config.toml
encoder_arch = "gmlp"
model = "encoder-decoder audio transcriber"
dataset = "read English sentences (LibriTTS-R)"
train_examples = 15625
gain_aug_db = 6
noise_aug = 0.002
input = "waveform_16khz"
tokenizer = "char"
vocab_size = 32
encoder_norm = "layernorm"
encoder_mlp_ratio = 4
encoder_drop_path = 0.15
encoder_wave_strides = [5, 2, 2, 2, 2, 2]
encoder_subsampling = 4
encoder_layers = 12
encoder_width = 256
fusion = "cross_attention"
decoder_width = 320
decoder_layers = 6
decoder_norm = "rmsnorm"
decoder_norm_position = "post"
decoder_activation = "silu"
decoder_mlp_ratio = 4
decoder_head_dim = 32
decoder_fused_qkv = true
decoder_bias = "all"
decoder_qk_norm = false
decoder_parallel_block = false
decoder_inner_norm = false
decoder_positions = "learned"
decoder_cross_attention_every = 2
decoder_tie_embeddings = false
residual_init = "zero_last"
optimizer = "nadamw"
learning_rate = 0.0015
beta1 = 0.9
beta2 = 0.95
eps = 1e-08
max_grad_norm = 0.5
l1_shrink = 0.01
max_steps = 11800
batch_size = 64
epochs = 48.3
lr_schedule = "linear"
final_lr_fraction = 0.1
warmup_steps = 1180
weight_decay = 0.0
Rows from block 7 of the audio encoder of a small encoder-decoder audio transcriber, named by matrix and row number. Rows with one number belong to one neuron. Each number is 50 + 12 x the weight over its row's rms, rounded and kept within 0 to 99. All counts start at 0.
Before each neuron's rows are labels from the 100 clips, of 14976, where the neuron reaches its largest size: "top examples" is what is common among them. Only what is clearly more common there than usual is listed. The data: read English sentences (LibriTTS-R). In brackets: how many of the 100, against the usual share in percent.
# u: gMLP up (value half) (encoder.blocks.7.mixer.u.weight, 512x256), inputs 86-171
# v: gMLP up (gate half) (encoder.blocks.7.mixer.v.weight, 512x256), inputs 86-171
# out: gMLP down (encoder.blocks.7.mixer.out.weight, 256x512, transposed), outputs 86-171

top examples: the word "and" (79 vs 31.4)
u.70:50 20 50 34 57 52 51 50 51 74 69 51 24 38 51 50 45 18 49 50 46 49 59 54 59 39 55 40 67 47 44 45 38 54 51 37 19 50 75 52 48 59 46 65 25 72 41 50 44 72 26 49 51 51 53 45 26 43 51 56 50 57 71 51 56 54 52 52 18 51 37 42 50 42 35 38 57 45 29 51 28 38 50 40 55 34
v.70:46 28 46 47 50 38 36 55 59 45 50 53 56 36 50 52 20 50 40 49 48 37 48 57 65 47 57 41 56 48 68 62 57 51 60 38 33 55 43 49 54 63 49 52 49 43 37 52 48 55 24 42 36 47 43 42 52 52 49 61 51 51 49 60 41 42 49 84 48 67 51 53 54 51 37 49 48 38 55 23 55 50 59 33 49 54
out.70:40 52 53 43 63 30 51 64 46 50 40 27 55 57 66 60 42 53 45 51 54 54 50 44 46 51 46 47 69 50 14 36 62 52 52 40 53 45 44 02 56 72 50 54 00 53 47 55 54 57 44 29 50 57 31 65 53 37 69 51 55 44 50 69 42 35 46 34 48 51 52 19 50 49 29 53 53 52 73 44 72 54 50 19 50 65

top examples: the word "i" (48 vs 20.2)
u.300:62 52 56 46 53 51 49 50 54 49 51 50 40 51 60 45 19 55 47 50 45 63 20 41 57 50 77 34 70 45 26 48 47 46 52 49 38 44 63 46 48 54 53 53 59 50 35 46 51 47 50 29 42 68 52 42 50 85 55 51 50 70 43 63 46 49 37 16 50 63 51 06 53 29 43 61 51 19 51 58 43 43 34 46 56 92
v.300:33 51 49 72 45 44 51 64 64 50 44 43 50 51 56 47 19 51 55 50 34 73 54 48 55 51 51 60 47 49 17 86 48 36 49 65 72 48 51 18 54 50 53 50 40 57 73 42 46 49 85 63 67 51 43 54 48 45 45 36 52 51 38 46 59 53 38 61 32 35 37 74 73 51 26 49 48 50 55 58 70 50 53 51 53 43
out.300:48 48 50 50 49 78 53 48 58 29 50 41 70 57 54 40 54 53 33 50 53 48 48 50 49 50 46 54 49 77 60 58 76 50 28 52 41 46 49 49 54 40 51 50 51 37 50 37 56 57 53 59 47 07 61 52 50 26 47 68 46 18 45 49 56 46 50 51 52 35 22 76 58 57 63 76 51 49 50 55 64 60 57 42 45 49

top examples: the word "was" (37 vs 15.6)
u.101:47 52 50 43 49 52 46 20 57 49 68 60 55 51 51 58 50 42 46 44 51 55 52 45 50 59 69 47 40 66 51 50 73 00 68 47 41 30 49 61 55 49 48 36 76 48 56 55 51 35 65 28 46 69 44 79 49 61 32 52 22 48 42 50 33 47 38 49 52 38 53 57 24 51 51 52 25 52 30 53 45 50 19 45 47 55
v.101:64 45 43 45 45 60 70 44 47 50 50 44 34 63 50 41 68 53 52 40 39 39 40 36 50 48 51 70 29 27 76 81 52 43 46 32 53 62 52 57 49 72 35 50 32 67 49 45 61 63 48 81 65 53 54 49 45 48 30 60 59 73 85 29 54 62 49 51 51 50 42 76 58 56 39 46 54 50 60 39 60 45 57 51 65 55
out.101:31 51 52 49 50 51 62 42 50 80 52 59 53 56 64 52 49 70 21 64 31 55 63 41 56 50 51 66 42 34 46 50 43 54 47 57 50 38 48 14 61 54 39 49 66 46 63 49 45 32 62 57 50 42 67 53 61 43 47 48 55 61 67 55 51 56 34 50 39 62 43 59 53 58 61 50 45 62 25 41 59 46 41 26 60 43

top examples: the word "you" (34 vs 14.3)
u.27:75 53 51 50 50 49 41 18 66 49 64 39 49 25 22 48 46 53 54 64 17 54 44 48 50 47 64 47 48 57 50 45 54 43 50 32 31 36 48 61 30 32 50 52 50 70 50 58 55 47 51 52 56 50 46 51 47 79 45 50 50 46 50 44 59 72 58 48 52 51 48 52 41 49 67 40 38 52 28 47 50 48 32 50 53 57
v.27:55 44 49 39 45 48 52 55 52 48 28 45 81 63 33 64 53 61 61 55 73 43 52 55 52 58 57 50 27 77 47 49 19 37 50 53 54 44 62 25 49 41 50 49 29 27 57 50 51 43 43 55 37 53 48 46 41 35 51 49 48 50 50 29 31 59 63 50 47 47 55 50 24 56 42 46 47 48 62 73 46 52 80 56 53 55
out.27:29 43 53 46 61 52 60 51 53 35 51 32 62 53 44 45 47 47 62 45 71 50 51 52 56 45 55 39 52 53 57 77 58 50 38 55 46 52 77 49 48 42 51 58 46 50 49 55 53 39 50 60 49 45 25 45 50 47 55 47 33 43 44 49 29 55 13 52 40 52 57 56 76 62 30 54 44 31 42 56 40 41 54 67 56 52

top examples: the word "that" (36 vs 13.4); the word "it" (34 vs 15.2)
u.126:32 48 52 55 52 50 46 49 35 52 63 51 55 51 47 51 41 47 50 47 53 55 50 51 53 60 72 50 51 55 50 50 57 52 52 55 19 19 50 31 59 47 51 50 51 49 50 50 47 73 71 27 52 51 50 50 54 41 45 45 48 45 40 51 50 40 34 35 82 46 31 44 47 50 01 28 48 23 17 50 52 41 65 44 64 51
v.126:44 49 52 53 50 27 21 59 54 58 83 55 27 49 45 50 69 48 37 45 60 36 45 73 52 38 41 48 30 43 41 49 47 46 48 81 42 53 48 61 48 49 51 43 52 52 50 53 08 53 50 18 44 48 52 55 53 43 43 49 44 49 59 48 52 42 73 39 51 48 51 38 26 34 50 49 70 17 49 50 58 61 53 56 61 52
out.126:50 58 39 50 52 50 79 50 47 35 32 60 41 26 26 49 52 63 54 42 51 49 43 62 50 59 50 57 53 55 67 54 34 55 16 47 62 47 44 30 50 50 29 51 07 34 44 51 94 50 49 58 51 26 68 52 53 49 54 47 51 17 49 57 48 38 55 48 51 48 49 63 50 48 78 46 30 58 68 56 50 50 69 43 52 40

top examples: the word "you" (35 vs 14.3)
u.10:52 51 56 51 46 53 35 59 76 36 63 86 52 64 53 73 45 41 50 52 57 33 73 63 62 50 53 56 31 64 41 51 63 19 52 51 44 48 46 49 62 46 52 50 50 21 56 40 41 34 66 25 41 50 50 50 46 43 47 23 50 53 34 49 20 53 40 50 56 42 59 47 41 28 54 54 39 54 49 42 50 52 50 49 38 46
v.10:67 56 50 49 52 53 38 59 32 41 54 57 56 17 00 53 39 53 52 51 37 66 36 51 44 49 49 62 43 45 39 41 72 42 50 44 56 45 39 62 72 48 34 57 37 51 53 52 50 54 40 52 67 47 65 38 50 69 50 50 57 49 51 52 49 23 55 44 45 70 43 49 67 50 69 47 44 55 22 42 59 49 48 49 51 56
out.10:53 51 49 45 49 32 50 37 44 74 52 41 49 49 20 59 35 49 48 58 50 52 50 36 27 50 50 56 52 51 48 51 68 85 44 49 50 28 85 50 62 50 52 51 46 38 47 40 50 58 33 67 39 48 60 64 76 43 61 70 51 51 51 50 61 43 49 47 50 62 43 67 48 74 49 53 80 54 55 63 41 34 68 56 46 53

top examples: the word "you" (56 vs 14.3)
u.369:56 56 47 00 53 47 50 11 33 57 52 55 66 46 51 51 51 52 51 62 48 46 56 51 48 55 47 54 51 41 47 88 63 50 64 36 46 36 43 48 63 67 54 48 45 28 34 45 48 34 60 61 26 50 50 52 50 55 49 37 54 52 50 58 47 49 47 59 19 50 49 41 51 48 59 00 45 49 32 51 54 40 48 53 49 59
v.369:51 19 51 52 47 48 46 50 46 49 50 35 47 68 49 51 49 22 50 29 49 35 54 50 57 43 61 51 38 50 39 49 52 42 49 49 66 54 68 49 42 46 52 53 55 56 60 53 47 49 47 51 51 50 48 46 54 50 51 57 51 44 46 45 62 49 51 53 40 45 72 48 51 53 23 57 84 58 65 60 47 40 49 48 47 70
out.369:51 69 27 49 65 52 40 48 62 51 22 50 46 11 39 52 47 49 51 50 16 50 46 47 39 82 40 54 53 51 58 49 56 77 36 48 50 50 50 77 37 49 51 68 54 47 45 36 67 74 45 59 45 43 68 50 49 80 58 40 52 50 43 51 47 67 50 44 52 48 50 49 49 10 40 52 48 39 30 62 47 50 22 66 47 40

top examples: the word "that" (32 vs 13.4)
u.462:58 25 48 86 51 48 41 49 55 41 63 36 49 64 52 50 11 51 24 45 53 56 82 50 51 48 52 71 48 12 48 69 59 46 47 46 52 31 49 30 60 46 50 49 60 50 69 38 48 52 42 32 53 48 73 61 31 48 51 59 47 46 39 49 49 52 51 35 51 33 61 43 51 49 50 49 44 50 37 52 44 66 65 49 48 36
v.462:30 52 50 31 50 53 45 37 53 56 49 36 51 45 45 53 65 53 49 48 53 37 50 57 54 26 50 51 45 48 50 54 49 62 49 53 26 45 71 77 40 39 51 38 59 48 59 27 33 51 59 46 31 51 54 51 74 45 50 47 52 53 70 36 36 48 44 52 49 41 44 49 10 49 50 51 68 31 43 55 48 47 45 57 48 49
out.462:44 71 52 27 51 50 66 49 51 58 71 51 64 77 53 50 59 43 56 50 69 49 40 34 39 35 77 51 54 82 47 50 37 34 44 68 46 49 49 48 50 52 76 32 44 59 48 45 54 47 41 47 64 49 55 58 52 45 47 52 63 29 48 56 53 59 55 49 50 52 50 47 27 56 50 36 43 51 54 66 51 61 53 39 48 45

top examples: the word "oh" (30 vs 1)
u.85:53 36 51 25 50 62 47 00 54 51 52 50 48 27 46 51 45 32 50 48 35 73 52 49 43 47 68 39 75 51 51 48 51 53 67 49 23 43 61 58 47 49 81 46 69 50 38 49 55 50 52 27 51 53 69 50 46 51 47 61 47 49 51 56 55 76 50 38 52 50 38 39 27 50 54 31 46 17 54 50 42 56 45 09 53 68
v.85:50 51 49 14 78 64 49 49 53 51 47 48 48 59 54 47 41 49 56 63 56 52 66 50 52 36 43 28 64 71 50 45 53 72 44 48 51 49 45 49 49 39 50 77 57 37 49 49 44 47 59 51 31 42 48 57 46 50 59 49 78 41 50 64 29 49 50 50 39 49 57 44 41 50 13 52 49 50 60 45 57 54 55 43 45 50
out.85:57 47 50 47 64 28 47 53 37 46 60 34 50 61 47 53 34 45 82 53 51 63 61 64 60 51 73 49 54 53 51 22 55 18 50 53 42 46 48 68 50 31 39 52 53 57 56 50 13 48 62 46 49 48 65 47 50 55 65 49 49 53 50 62 49 51 48 43 43 50 51 48 49 51 56 60 43 47 50 76 44 50 47 48 50 49

top examples: the word "and" (63 vs 31.4)
u.78:68 51 50 49 56 20 51 52 28 64 74 49 49 51 48 51 30 60 45 48 51 55 62 49 51 46 62 49 45 60 40 49 50 73 49 34 49 51 51 44 77 40 51 49 33 43 52 47 54 48 63 36 51 46 51 64 47 71 43 46 44 50 49 57 51 60 54 49 53 39 41 42 43 51 38 50 56 40 55 46 50 31 52 28 62 66
v.78:40 50 50 53 52 30 30 50 43 80 55 49 48 43 15 52 15 50 32 39 58 38 52 57 50 45 40 42 50 51 34 32 50 54 50 47 16 30 56 43 49 30 71 46 50 44 50 51 22 41 38 45 39 52 62 54 52 50 50 47 46 49 51 59 30 59 52 66 50 62 52 15 52 55 60 50 57 50 50 49 54 56 70 53 53 84
out.78:49 75 29 51 45 63 53 32 48 55 49 38 39 30 19 53 49 63 46 54 57 75 47 44 46 37 50 47 51 53 63 85 31 45 51 40 28 51 49 48 39 57 48 45 67 55 33 48 51 46 58 69 53 53 56 48 55 60 58 68 48 50 44 52 50 56 66 33 51 63 51 61 49 57 60 52 51 50 47 43 50 44 51 49 50 66

top examples: the word "him" (26 vs 6.3)
u.321:51 55 70 38 51 64 53 62 38 41 66 47 51 48 50 50 50 38 50 49 35 68 59 49 51 52 75 49 73 43 52 47 45 53 57 48 41 49 51 69 53 53 54 58 33 14 32 66 53 49 49 56 44 52 51 62 74 49 51 51 47 49 60 66 26 42 55 20 67 49 47 48 64 47 50 49 21 46 63 41 52 51 47 50 67 31
v.321:52 56 41 42 34 37 46 59 48 51 53 27 49 51 16 53 41 28 54 47 22 50 46 69 74 36 53 49 44 29 38 48 53 50 48 56 60 43 53 59 45 21 51 41 56 43 72 52 46 43 48 61 63 63 59 52 37 33 47 39 37 49 55 41 66 50 45 46 59 33 46 56 49 14 51 68 75 14 53 33 52 48 49 52 44 35
out.321:39 51 93 75 33 49 50 49 55 48 35 50 56 37 52 49 52 57 43 43 58 48 33 47 37 46 57 55 48 46 29 22 52 60 67 69 57 49 91 47 57 31 77 53 52 50 54 51 48 54 36 49 58 47 56 60 49 28 51 37 68 48 48 35 61 11 31 67 65 51 41 72 64 57 50 41 47 67 45 41 56 57 29 48 50 46

top examples: the word "and" (65 vs 31.4)
u.135:40 12 47 56 55 51 57 49 45 58 56 56 62 40 54 49 18 40 63 49 56 60 43 46 31 45 42 37 57 47 45 46 18 53 58 35 49 40 54 53 51 57 52 56 60 66 57 48 44 43 51 43 43 56 39 56 45 32 52 59 38 37 50 41 45 55 63 50 38 45 27 39 47 34 00 64 51 38 46 53 49 53 57 47 50 54
v.135:47 55 49 61 53 29 49 53 45 44 48 48 40 41 51 15 47 58 45 26 25 68 42 49 55 53 46 60 58 00 46 59 36 49 48 50 51 54 50 50 57 58 44 49 47 52 55 52 55 95 37 64 88 50 44 49 72 49 50 49 55 49 52 57 64 46 49 85 67 64 54 49 51 50 54 51 52 50 55 51 52 63 61 52 49 41
out.135:47 42 66 64 52 43 17 51 52 50 57 49 39 37 53 39 32 41 51 48 47 80 58 34 55 72 46 52 51 25 49 36 52 49 47 47 44 65 62 56 99 53 55 38 51 50 50 46 59 72 45 30 51 42 25 51 45 53 54 83 48 26 28 52 53 54 68 59 48 45 49 38 54 43 42 53 44 53 61 53 31 64 45 25 36 62

top examples: the word "not" (25 vs 8.9)
u.59:43 40 99 50 49 49 51 51 49 70 49 63 51 33 43 51 65 46 46 37 47 35 45 50 51 50 50 52 46 42 49 46 51 48 55 49 52 50 47 53 49 59 54 70 43 38 44 23 33 63 19 51 49 53 51 44 49 47 29 49 64 50 49 24 47 43 49 89 48 49 63 51 41 51 37 43 08 62 66 48 49 67 49 53 49 62
v.59:43 47 80 51 32 57 42 52 63 44 51 50 36 67 50 50 50 56 49 42 50 50 45 48 50 49 52 49 46 49 70 50 52 55 50 50 24 51 50 76 51 46 59 49 47 81 50 14 53 50 25 53 52 49 45 44 50 45 45 82 58 50 50 24 55 52 50 37 63 54 58 46 50 49 31 50 40 47 52 34 49 56 50 41 51 73
out.59:46 47 67 48 43 16 50 53 48 53 71 47 30 46 54 69 63 48 56 53 52 50 50 50 61 18 45 50 51 51 48 51 54 48 58 51 50 57 33 58 09 54 50 55 54 62 41 65 50 50 40 48 46 51 52 36 60 51 50 48 28 54 58 45 32 69 51 60 36 50 50 49 62 47 29 59 79 76 62 46 52 40 50 64 10 52

top examples: the word "was" (37 vs 15.6)
u.32:47 48 78 89 04 73 46 50 43 49 48 51 50 62 43 51 50 42 49 47 50 46 53 50 50 50 46 61 47 52 67 50 51 26 53 52 45 44 51 43 51 59 51 46 53 46 54 50 45 54 53 47 76 52 42 52 63 50 50 55 48 61 49 26 52 61 49 53 54 38 48 50 44 56 49 20 36 48 45 54 46 67 47 47 74 31
v.32:49 00 44 57 52 55 51 72 24 56 51 50 57 49 47 53 49 27 50 30 48 56 50 49 51 38 37 49 50 44 43 49 39 51 50 48 50 50 57 16 45 45 67 54 53 78 48 49 50 51 46 52 67 52 47 50 42 53 23 48 46 55 44 52 69 53 52 50 39 27 57 45 43 61 37 50 55 41 52 48 54 60 59 58 50 75
out.32:50 50 49 51 51 26 46 50 49 53 50 34 51 59 57 42 67 46 48 55 49 46 69 23 31 47 53 32 73 40 14 38 56 49 39 49 61 48 43 69 57 35 53 69 51 74 44 45 40 62 41 42 58 32 56 44 61 60 82 46 52 51 52 52 46 45 47 40 46 69 42 25 79 51 37 51 54 54 49 57 60 58 54 54 46 50

top examples: the word "i" (58 vs 20.2)
u.335:51 54 59 52 26 52 44 39 55 47 55 48 48 51 36 47 47 51 54 37 51 45 42 49 43 51 50 40 62 50 54 53 61 49 50 51 35 51 45 60 55 38 50 48 70 62 39 50 49 41 64 30 62 58 51 48 78 97 46 46 52 39 44 47 52 63 49 46 68 71 68 55 44 57 78 55 31 54 53 49 35 54 51 71 63 59
v.335:30 34 48 61 51 44 47 58 51 49 50 49 56 57 56 46 00 39 50 56 35 51 58 51 51 65 48 50 54 46 48 48 30 41 51 54 50 59 32 49 52 47 51 47 44 53 75 63 52 52 51 68 57 48 46 49 46 47 50 54 50 50 32 73 54 57 50 98 50 52 33 45 69 49 47 57 51 53 46 39 42 58 56 46 49 40
out.335:50 40 48 61 78 69 58 48 16 38 46 80 79 49 52 18 54 49 52 48 40 48 72 50 42 52 42 57 50 51 65 51 31 38 31 53 32 36 30 45 42 45 37 53 83 16 53 51 53 50 48 59 39 36 53 56 58 43 56 51 53 52 43 58 76 33 54 39 59 44 40 43 48 36 67 46 51 45 52 47 62 34 50 35 52 56

top examples: the word "was" (46 vs 15.6)
u.361:50 42 51 31 53 69 47 37 51 68 55 49 44 41 54 49 65 51 57 51 46 61 26 50 52 49 53 33 50 40 54 74 50 46 50 41 48 19 62 56 50 51 60 53 50 50 48 43 52 72 50 43 49 51 49 51 52 17 28 44 63 50 57 40 50 75 39 51 34 35 48 50 51 50 48 41 45 41 26 36 22 44 45 51 50 51
v.361:42 49 52 42 46 34 60 43 49 56 51 37 33 48 65 45 49 49 30 52 50 39 48 54 55 25 50 26 42 40 50 51 49 49 51 51 34 51 70 48 43 48 44 37 62 72 53 39 37 46 48 61 60 50 45 49 52 20 23 53 60 47 86 43 47 50 50 86 50 25 33 41 41 52 56 48 75 45 45 38 46 54 61 53 50 42
out.361:55 50 49 53 50 56 85 50 61 35 40 47 44 22 46 49 71 54 47 51 58 50 40 66 48 44 57 72 56 34 40 65 42 37 49 28 51 22 58 37 41 50 48 52 37 41 39 60 47 44 21 55 68 51 44 42 53 20 51 55 51 49 65 51 50 47 61 51 49 55 66 47 51 50 50 00 48 71 54 48 42 60 51 51 44 67

top examples: the word "his" (32 vs 10)
u.343:57 52 49 52 49 39 49 51 58 63 53 65 36 53 54 50 32 64 59 55 60 49 48 49 48 38 43 48 45 44 31 44 40 52 48 09 49 47 61 53 53 39 59 45 45 58 32 50 52 36 51 49 47 46 30 53 43 50 48 60 50 50 50 48 54 48 52 12 63 55 41 55 52 51 49 35 31 02 49 55 42 47 54 54 75 49
v.343:50 19 79 56 52 45 30 65 38 51 70 50 34 50 42 49 39 47 15 50 29 45 55 68 63 36 56 45 42 22 44 46 51 50 68 52 00 33 74 54 34 52 57 49 49 46 40 46 11 51 46 00 45 54 52 51 40 51 54 53 52 55 67 59 49 51 39 47 49 36 43 50 51 47 48 52 73 31 38 62 54 46 70 39 46 47
out.343:49 54 52 59 52 56 35 49 61 54 40 46 50 49 42 52 65 50 49 52 64 55 39 56 58 49 44 32 57 42 48 44 44 50 44 39 39 39 48 50 53 57 40 51 42 87 46 53 48 51 41 49 43 51 34 49 50 56 59 58 54 33 54 48 50 35 80 52 48 50 48 52 55 48 57 52 48 42 60 50 50 27 60 47 46 56

top examples: the word "i" (43 vs 20.2)
u.449:47 53 43 64 38 64 62 55 46 50 52 47 42 49 66 49 50 64 52 45 49 41 24 51 51 44 55 69 79 29 40 57 53 54 49 45 12 55 50 68 48 58 50 63 55 50 41 02 50 25 48 69 61 52 60 56 50 34 50 49 51 65 52 30 50 53 52 22 51 47 42 50 52 49 72 50 49 39 43 56 44 56 60 67 55 31
v.449:24 46 51 53 58 27 26 61 53 49 45 51 45 49 48 54 25 50 46 50 48 35 48 61 63 37 42 28 88 49 46 47 56 49 51 47 00 52 45 50 36 41 51 64 51 49 38 52 27 49 46 46 35 50 54 50 53 54 61 43 50 50 40 78 32 47 45 51 63 54 50 45 52 59 49 54 51 27 52 21 44 51 65 51 46 49
out.449:36 51 52 51 71 59 71 51 34 26 52 71 52 49 46 75 56 50 43 42 46 53 49 60 67 50 59 50 52 46 59 48 45 28 29 68 48 61 34 61 49 53 47 51 47 31 43 55 45 47 51 49 46 44 53 56 45 51 58 48 43 50 54 68 54 83 53 29 83 29 50 50 12 42 82 50 53 50 71 42 55 47 23 47 57 52

top examples: the word "i" (54 vs 20.2)
u.233:49 48 51 29 52 63 73 53 55 48 58 71 51 50 53 50 49 49 43 51 32 53 57 54 44 58 83 29 37 52 61 58 58 44 72 35 52 39 51 50 54 51 47 53 42 43 40 49 59 40 51 53 33 72 51 76 26 50 35 54 48 79 51 27 25 51 50 51 45 47 55 58 49 48 43 57 44 39 30 52 52 50 41 34 73 46
v.233:53 53 49 53 16 31 39 68 42 62 54 38 45 59 33 50 71 66 49 19 27 26 43 48 53 39 45 57 45 27 42 54 72 70 43 58 22 52 48 36 50 40 68 53 67 32 48 49 27 36 50 42 48 49 49 50 37 76 53 50 50 51 27 44 52 57 45 24 75 49 56 60 52 62 64 32 43 17 64 51 51 48 73 74 53 53
out.233:41 30 67 52 50 45 58 82 45 46 57 51 60 87 55 64 55 65 43 63 37 57 61 46 48 55 57 57 67 50 23 36 55 38 51 47 48 52 30 46 41 45 50 43 23 52 55 49 25 30 65 50 56 47 54 49 45 52 65 36 52 56 50 65 46 50 42 50 49 55 24 47 40 51 78 47 42 58 59 48 51 43 49 51 49 54

top examples: the word "said" (35 vs 9.6)
u.55:47 50 47 52 33 46 52 56 75 50 49 52 40 37 47 50 60 46 56 51 50 58 39 59 50 55 88 53 47 50 44 49 44 56 65 69 52 36 53 49 51 48 46 23 50 48 33 47 50 20 48 49 53 82 57 57 71 55 48 13 55 55 46 34 41 71 44 28 63 46 64 67 42 48 53 51 44 37 56 52 49 50 12 53 64 48
v.55:40 57 56 45 49 65 80 49 55 39 50 59 54 44 37 59 50 51 49 69 61 30 37 68 83 48 47 45 51 48 42 49 43 36 65 50 49 45 48 60 48 69 43 63 53 37 37 57 47 50 47 51 40 51 51 66 34 48 53 47 40 92 56 41 51 50 40 43 62 00 47 50 49 53 22 42 50 28 48 53 78 53 54 51 37 56
out.55:57 53 42 69 50 43 26 30 32 89 43 48 68 46 49 50 46 32 50 48 50 42 51 51 53 39 63 53 51 52 55 33 48 31 52 47 48 80 42 42 41 48 42 52 48 65 41 50 46 71 31 37 61 61 48 50 57 63 60 69 47 49 52 44 52 46 52 52 46 77 54 48 58 48 49 44 45 72 58 43 53 62 50 42 60 52

top examples: the word "i" (51 vs 20.2)
u.116:50 48 55 38 50 49 47 48 41 55 57 35 48 49 54 80 40 51 49 49 48 52 59 80 96 24 73 49 50 34 44 55 50 50 53 35 51 50 69 52 32 54 50 49 50 47 53 43 42 45 54 51 48 61 34 49 41 46 50 52 54 54 68 50 52 64 50 48 52 44 47 53 40 49 30 52 51 32 38 51 35 42 50 50 52 49
v.116:43 50 50 50 48 61 53 45 71 50 38 53 43 80 70 57 51 36 53 59 54 48 60 42 43 51 44 31 39 61 54 56 71 50 48 50 44 51 49 51 80 49 47 50 51 59 62 38 50 48 59 52 44 51 48 49 51 63 47 65 55 48 49 32 37 44 50 52 37 53 50 51 45 56 52 65 31 52 26 58 51 51 38 50 57 36
out.116:46 52 54 50 49 53 53 51 44 75 58 49 53 53 53 99 50 40 51 51 51 51 55 56 48 54 52 33 50 54 49 53 54 36 71 51 48 28 49 54 54 47 72 50 41 46 53 44 35 50 61 40 48 80 50 59 50 48 46 30 46 51 51 49 46 52 27 48 56 51 48 50 52 56 37 50 50 42 48 52 46 55 17 28 50 49

top examples: the word "that" (32 vs 13.4)
u.147:49 56 62 45 46 50 49 50 50 45 51 75 62 88 46 52 28 57 47 49 48 59 37 64 50 52 81 49 44 67 46 49 67 26 75 38 35 33 49 52 51 50 46 47 53 32 42 49 41 47 57 33 28 74 42 70 47 62 52 34 26 59 33 38 43 73 31 46 72 38 53 56 31 39 34 50 30 38 48 46 60 43 42 50 53 48
v.147:49 68 46 53 51 53 71 52 53 55 48 27 15 59 50 32 51 17 34 17 43 51 48 51 49 45 27 47 50 36 45 47 46 60 70 48 67 52 43 50 54 49 36 51 57 29 49 49 48 44 47 45 58 67 51 50 49 46 60 48 32 49 48 51 48 47 50 41 68 76 68 43 47 25 32 40 50 58 74 49 48 56 47 53 50 50
out.147:21 50 51 56 52 50 47 45 42 49 58 49 75 51 68 71 41 54 49 51 53 53 52 49 53 50 63 51 43 50 30 60 30 50 45 54 48 46 60 52 51 21 59 49 72 77 52 55 41 59 74 42 50 50 49 56 53 53 31 51 49 44 53 44 58 36 51 56 59 38 52 63 51 66 50 67 51 43 33 50 45 41 34 50 52 58

top examples: the word "me" (26 vs 6.3)
u.133:63 49 52 23 45 55 54 49 55 52 54 84 51 49 33 51 30 52 34 32 51 50 52 50 51 37 50 46 53 33 89 66 51 60 69 39 45 49 55 23 53 50 51 40 51 51 38 50 55 50 31 50 35 51 41 23 49 48 49 54 54 52 68 49 31 49 63 36 49 62 42 49 59 51 42 47 33 17 47 54 51 53 56 50 56 36
v.133:42 18 52 66 30 23 41 56 38 53 51 42 56 62 57 50 14 41 48 37 56 63 50 50 61 46 46 53 51 52 41 49 37 47 50 72 55 31 58 38 49 46 58 53 65 76 57 49 39 50 50 40 78 48 38 50 57 05 50 45 28 50 46 50 68 45 36 36 65 50 45 67 70 47 46 57 54 50 52 54 47 53 59 23 52 51
out.133:50 43 51 46 48 62 51 50 17 47 86 49 51 41 51 52 53 67 48 40 62 52 56 68 51 52 50 51 49 42 49 45 50 23 45 50 53 53 64 48 54 48 78 49 71 18 51 51 51 51 50 62 31 45 47 84 33 46 46 55 53 52 49 57 37 59 50 26 51 32 52 58 48 50 51 52 41 50 64 46 47 51 55 50 50 50

top examples: the word "of" (65 vs 25.1)
u.338:63 54 97 52 47 50 46 55 51 60 42 52 76 51 51 46 48 68 55 64 54 72 49 55 48 48 71 48 58 26 43 51 51 64 46 50 57 49 55 40 58 51 44 88 47 46 52 40 48 53 32 49 63 51 53 34 47 38 50 51 48 50 59 52 59 07 49 46 47 47 45 56 50 25 49 43 22 51 28 39 48 55 47 32 54 47
v.338:50 59 49 48 51 45 51 38 49 78 56 65 51 58 52 46 45 41 46 50 47 42 58 50 50 51 73 49 35 51 45 95 72 53 53 45 53 46 59 44 63 48 51 57 50 46 52 35 47 58 49 30 42 56 44 69 46 57 45 49 50 55 43 49 50 50 49 51 38 60 57 45 57 44 30 49 47 48 54 45 64 48 50 17 57 47
out.338:54 54 50 45 71 50 53 47 57 51 68 32 56 53 55 43 53 47 28 61 59 57 58 52 41 25 50 48 49 54 44 49 63 34 43 54 49 49 42 55 67 65 70 58 51 44 45 52 47 41 47 38 44 23 29 41 45 54 44 55 58 38 40 57 52 69 48 68 33 46 56 57 53 43 52 50 45 59 50 74 39 52 25 40 39 57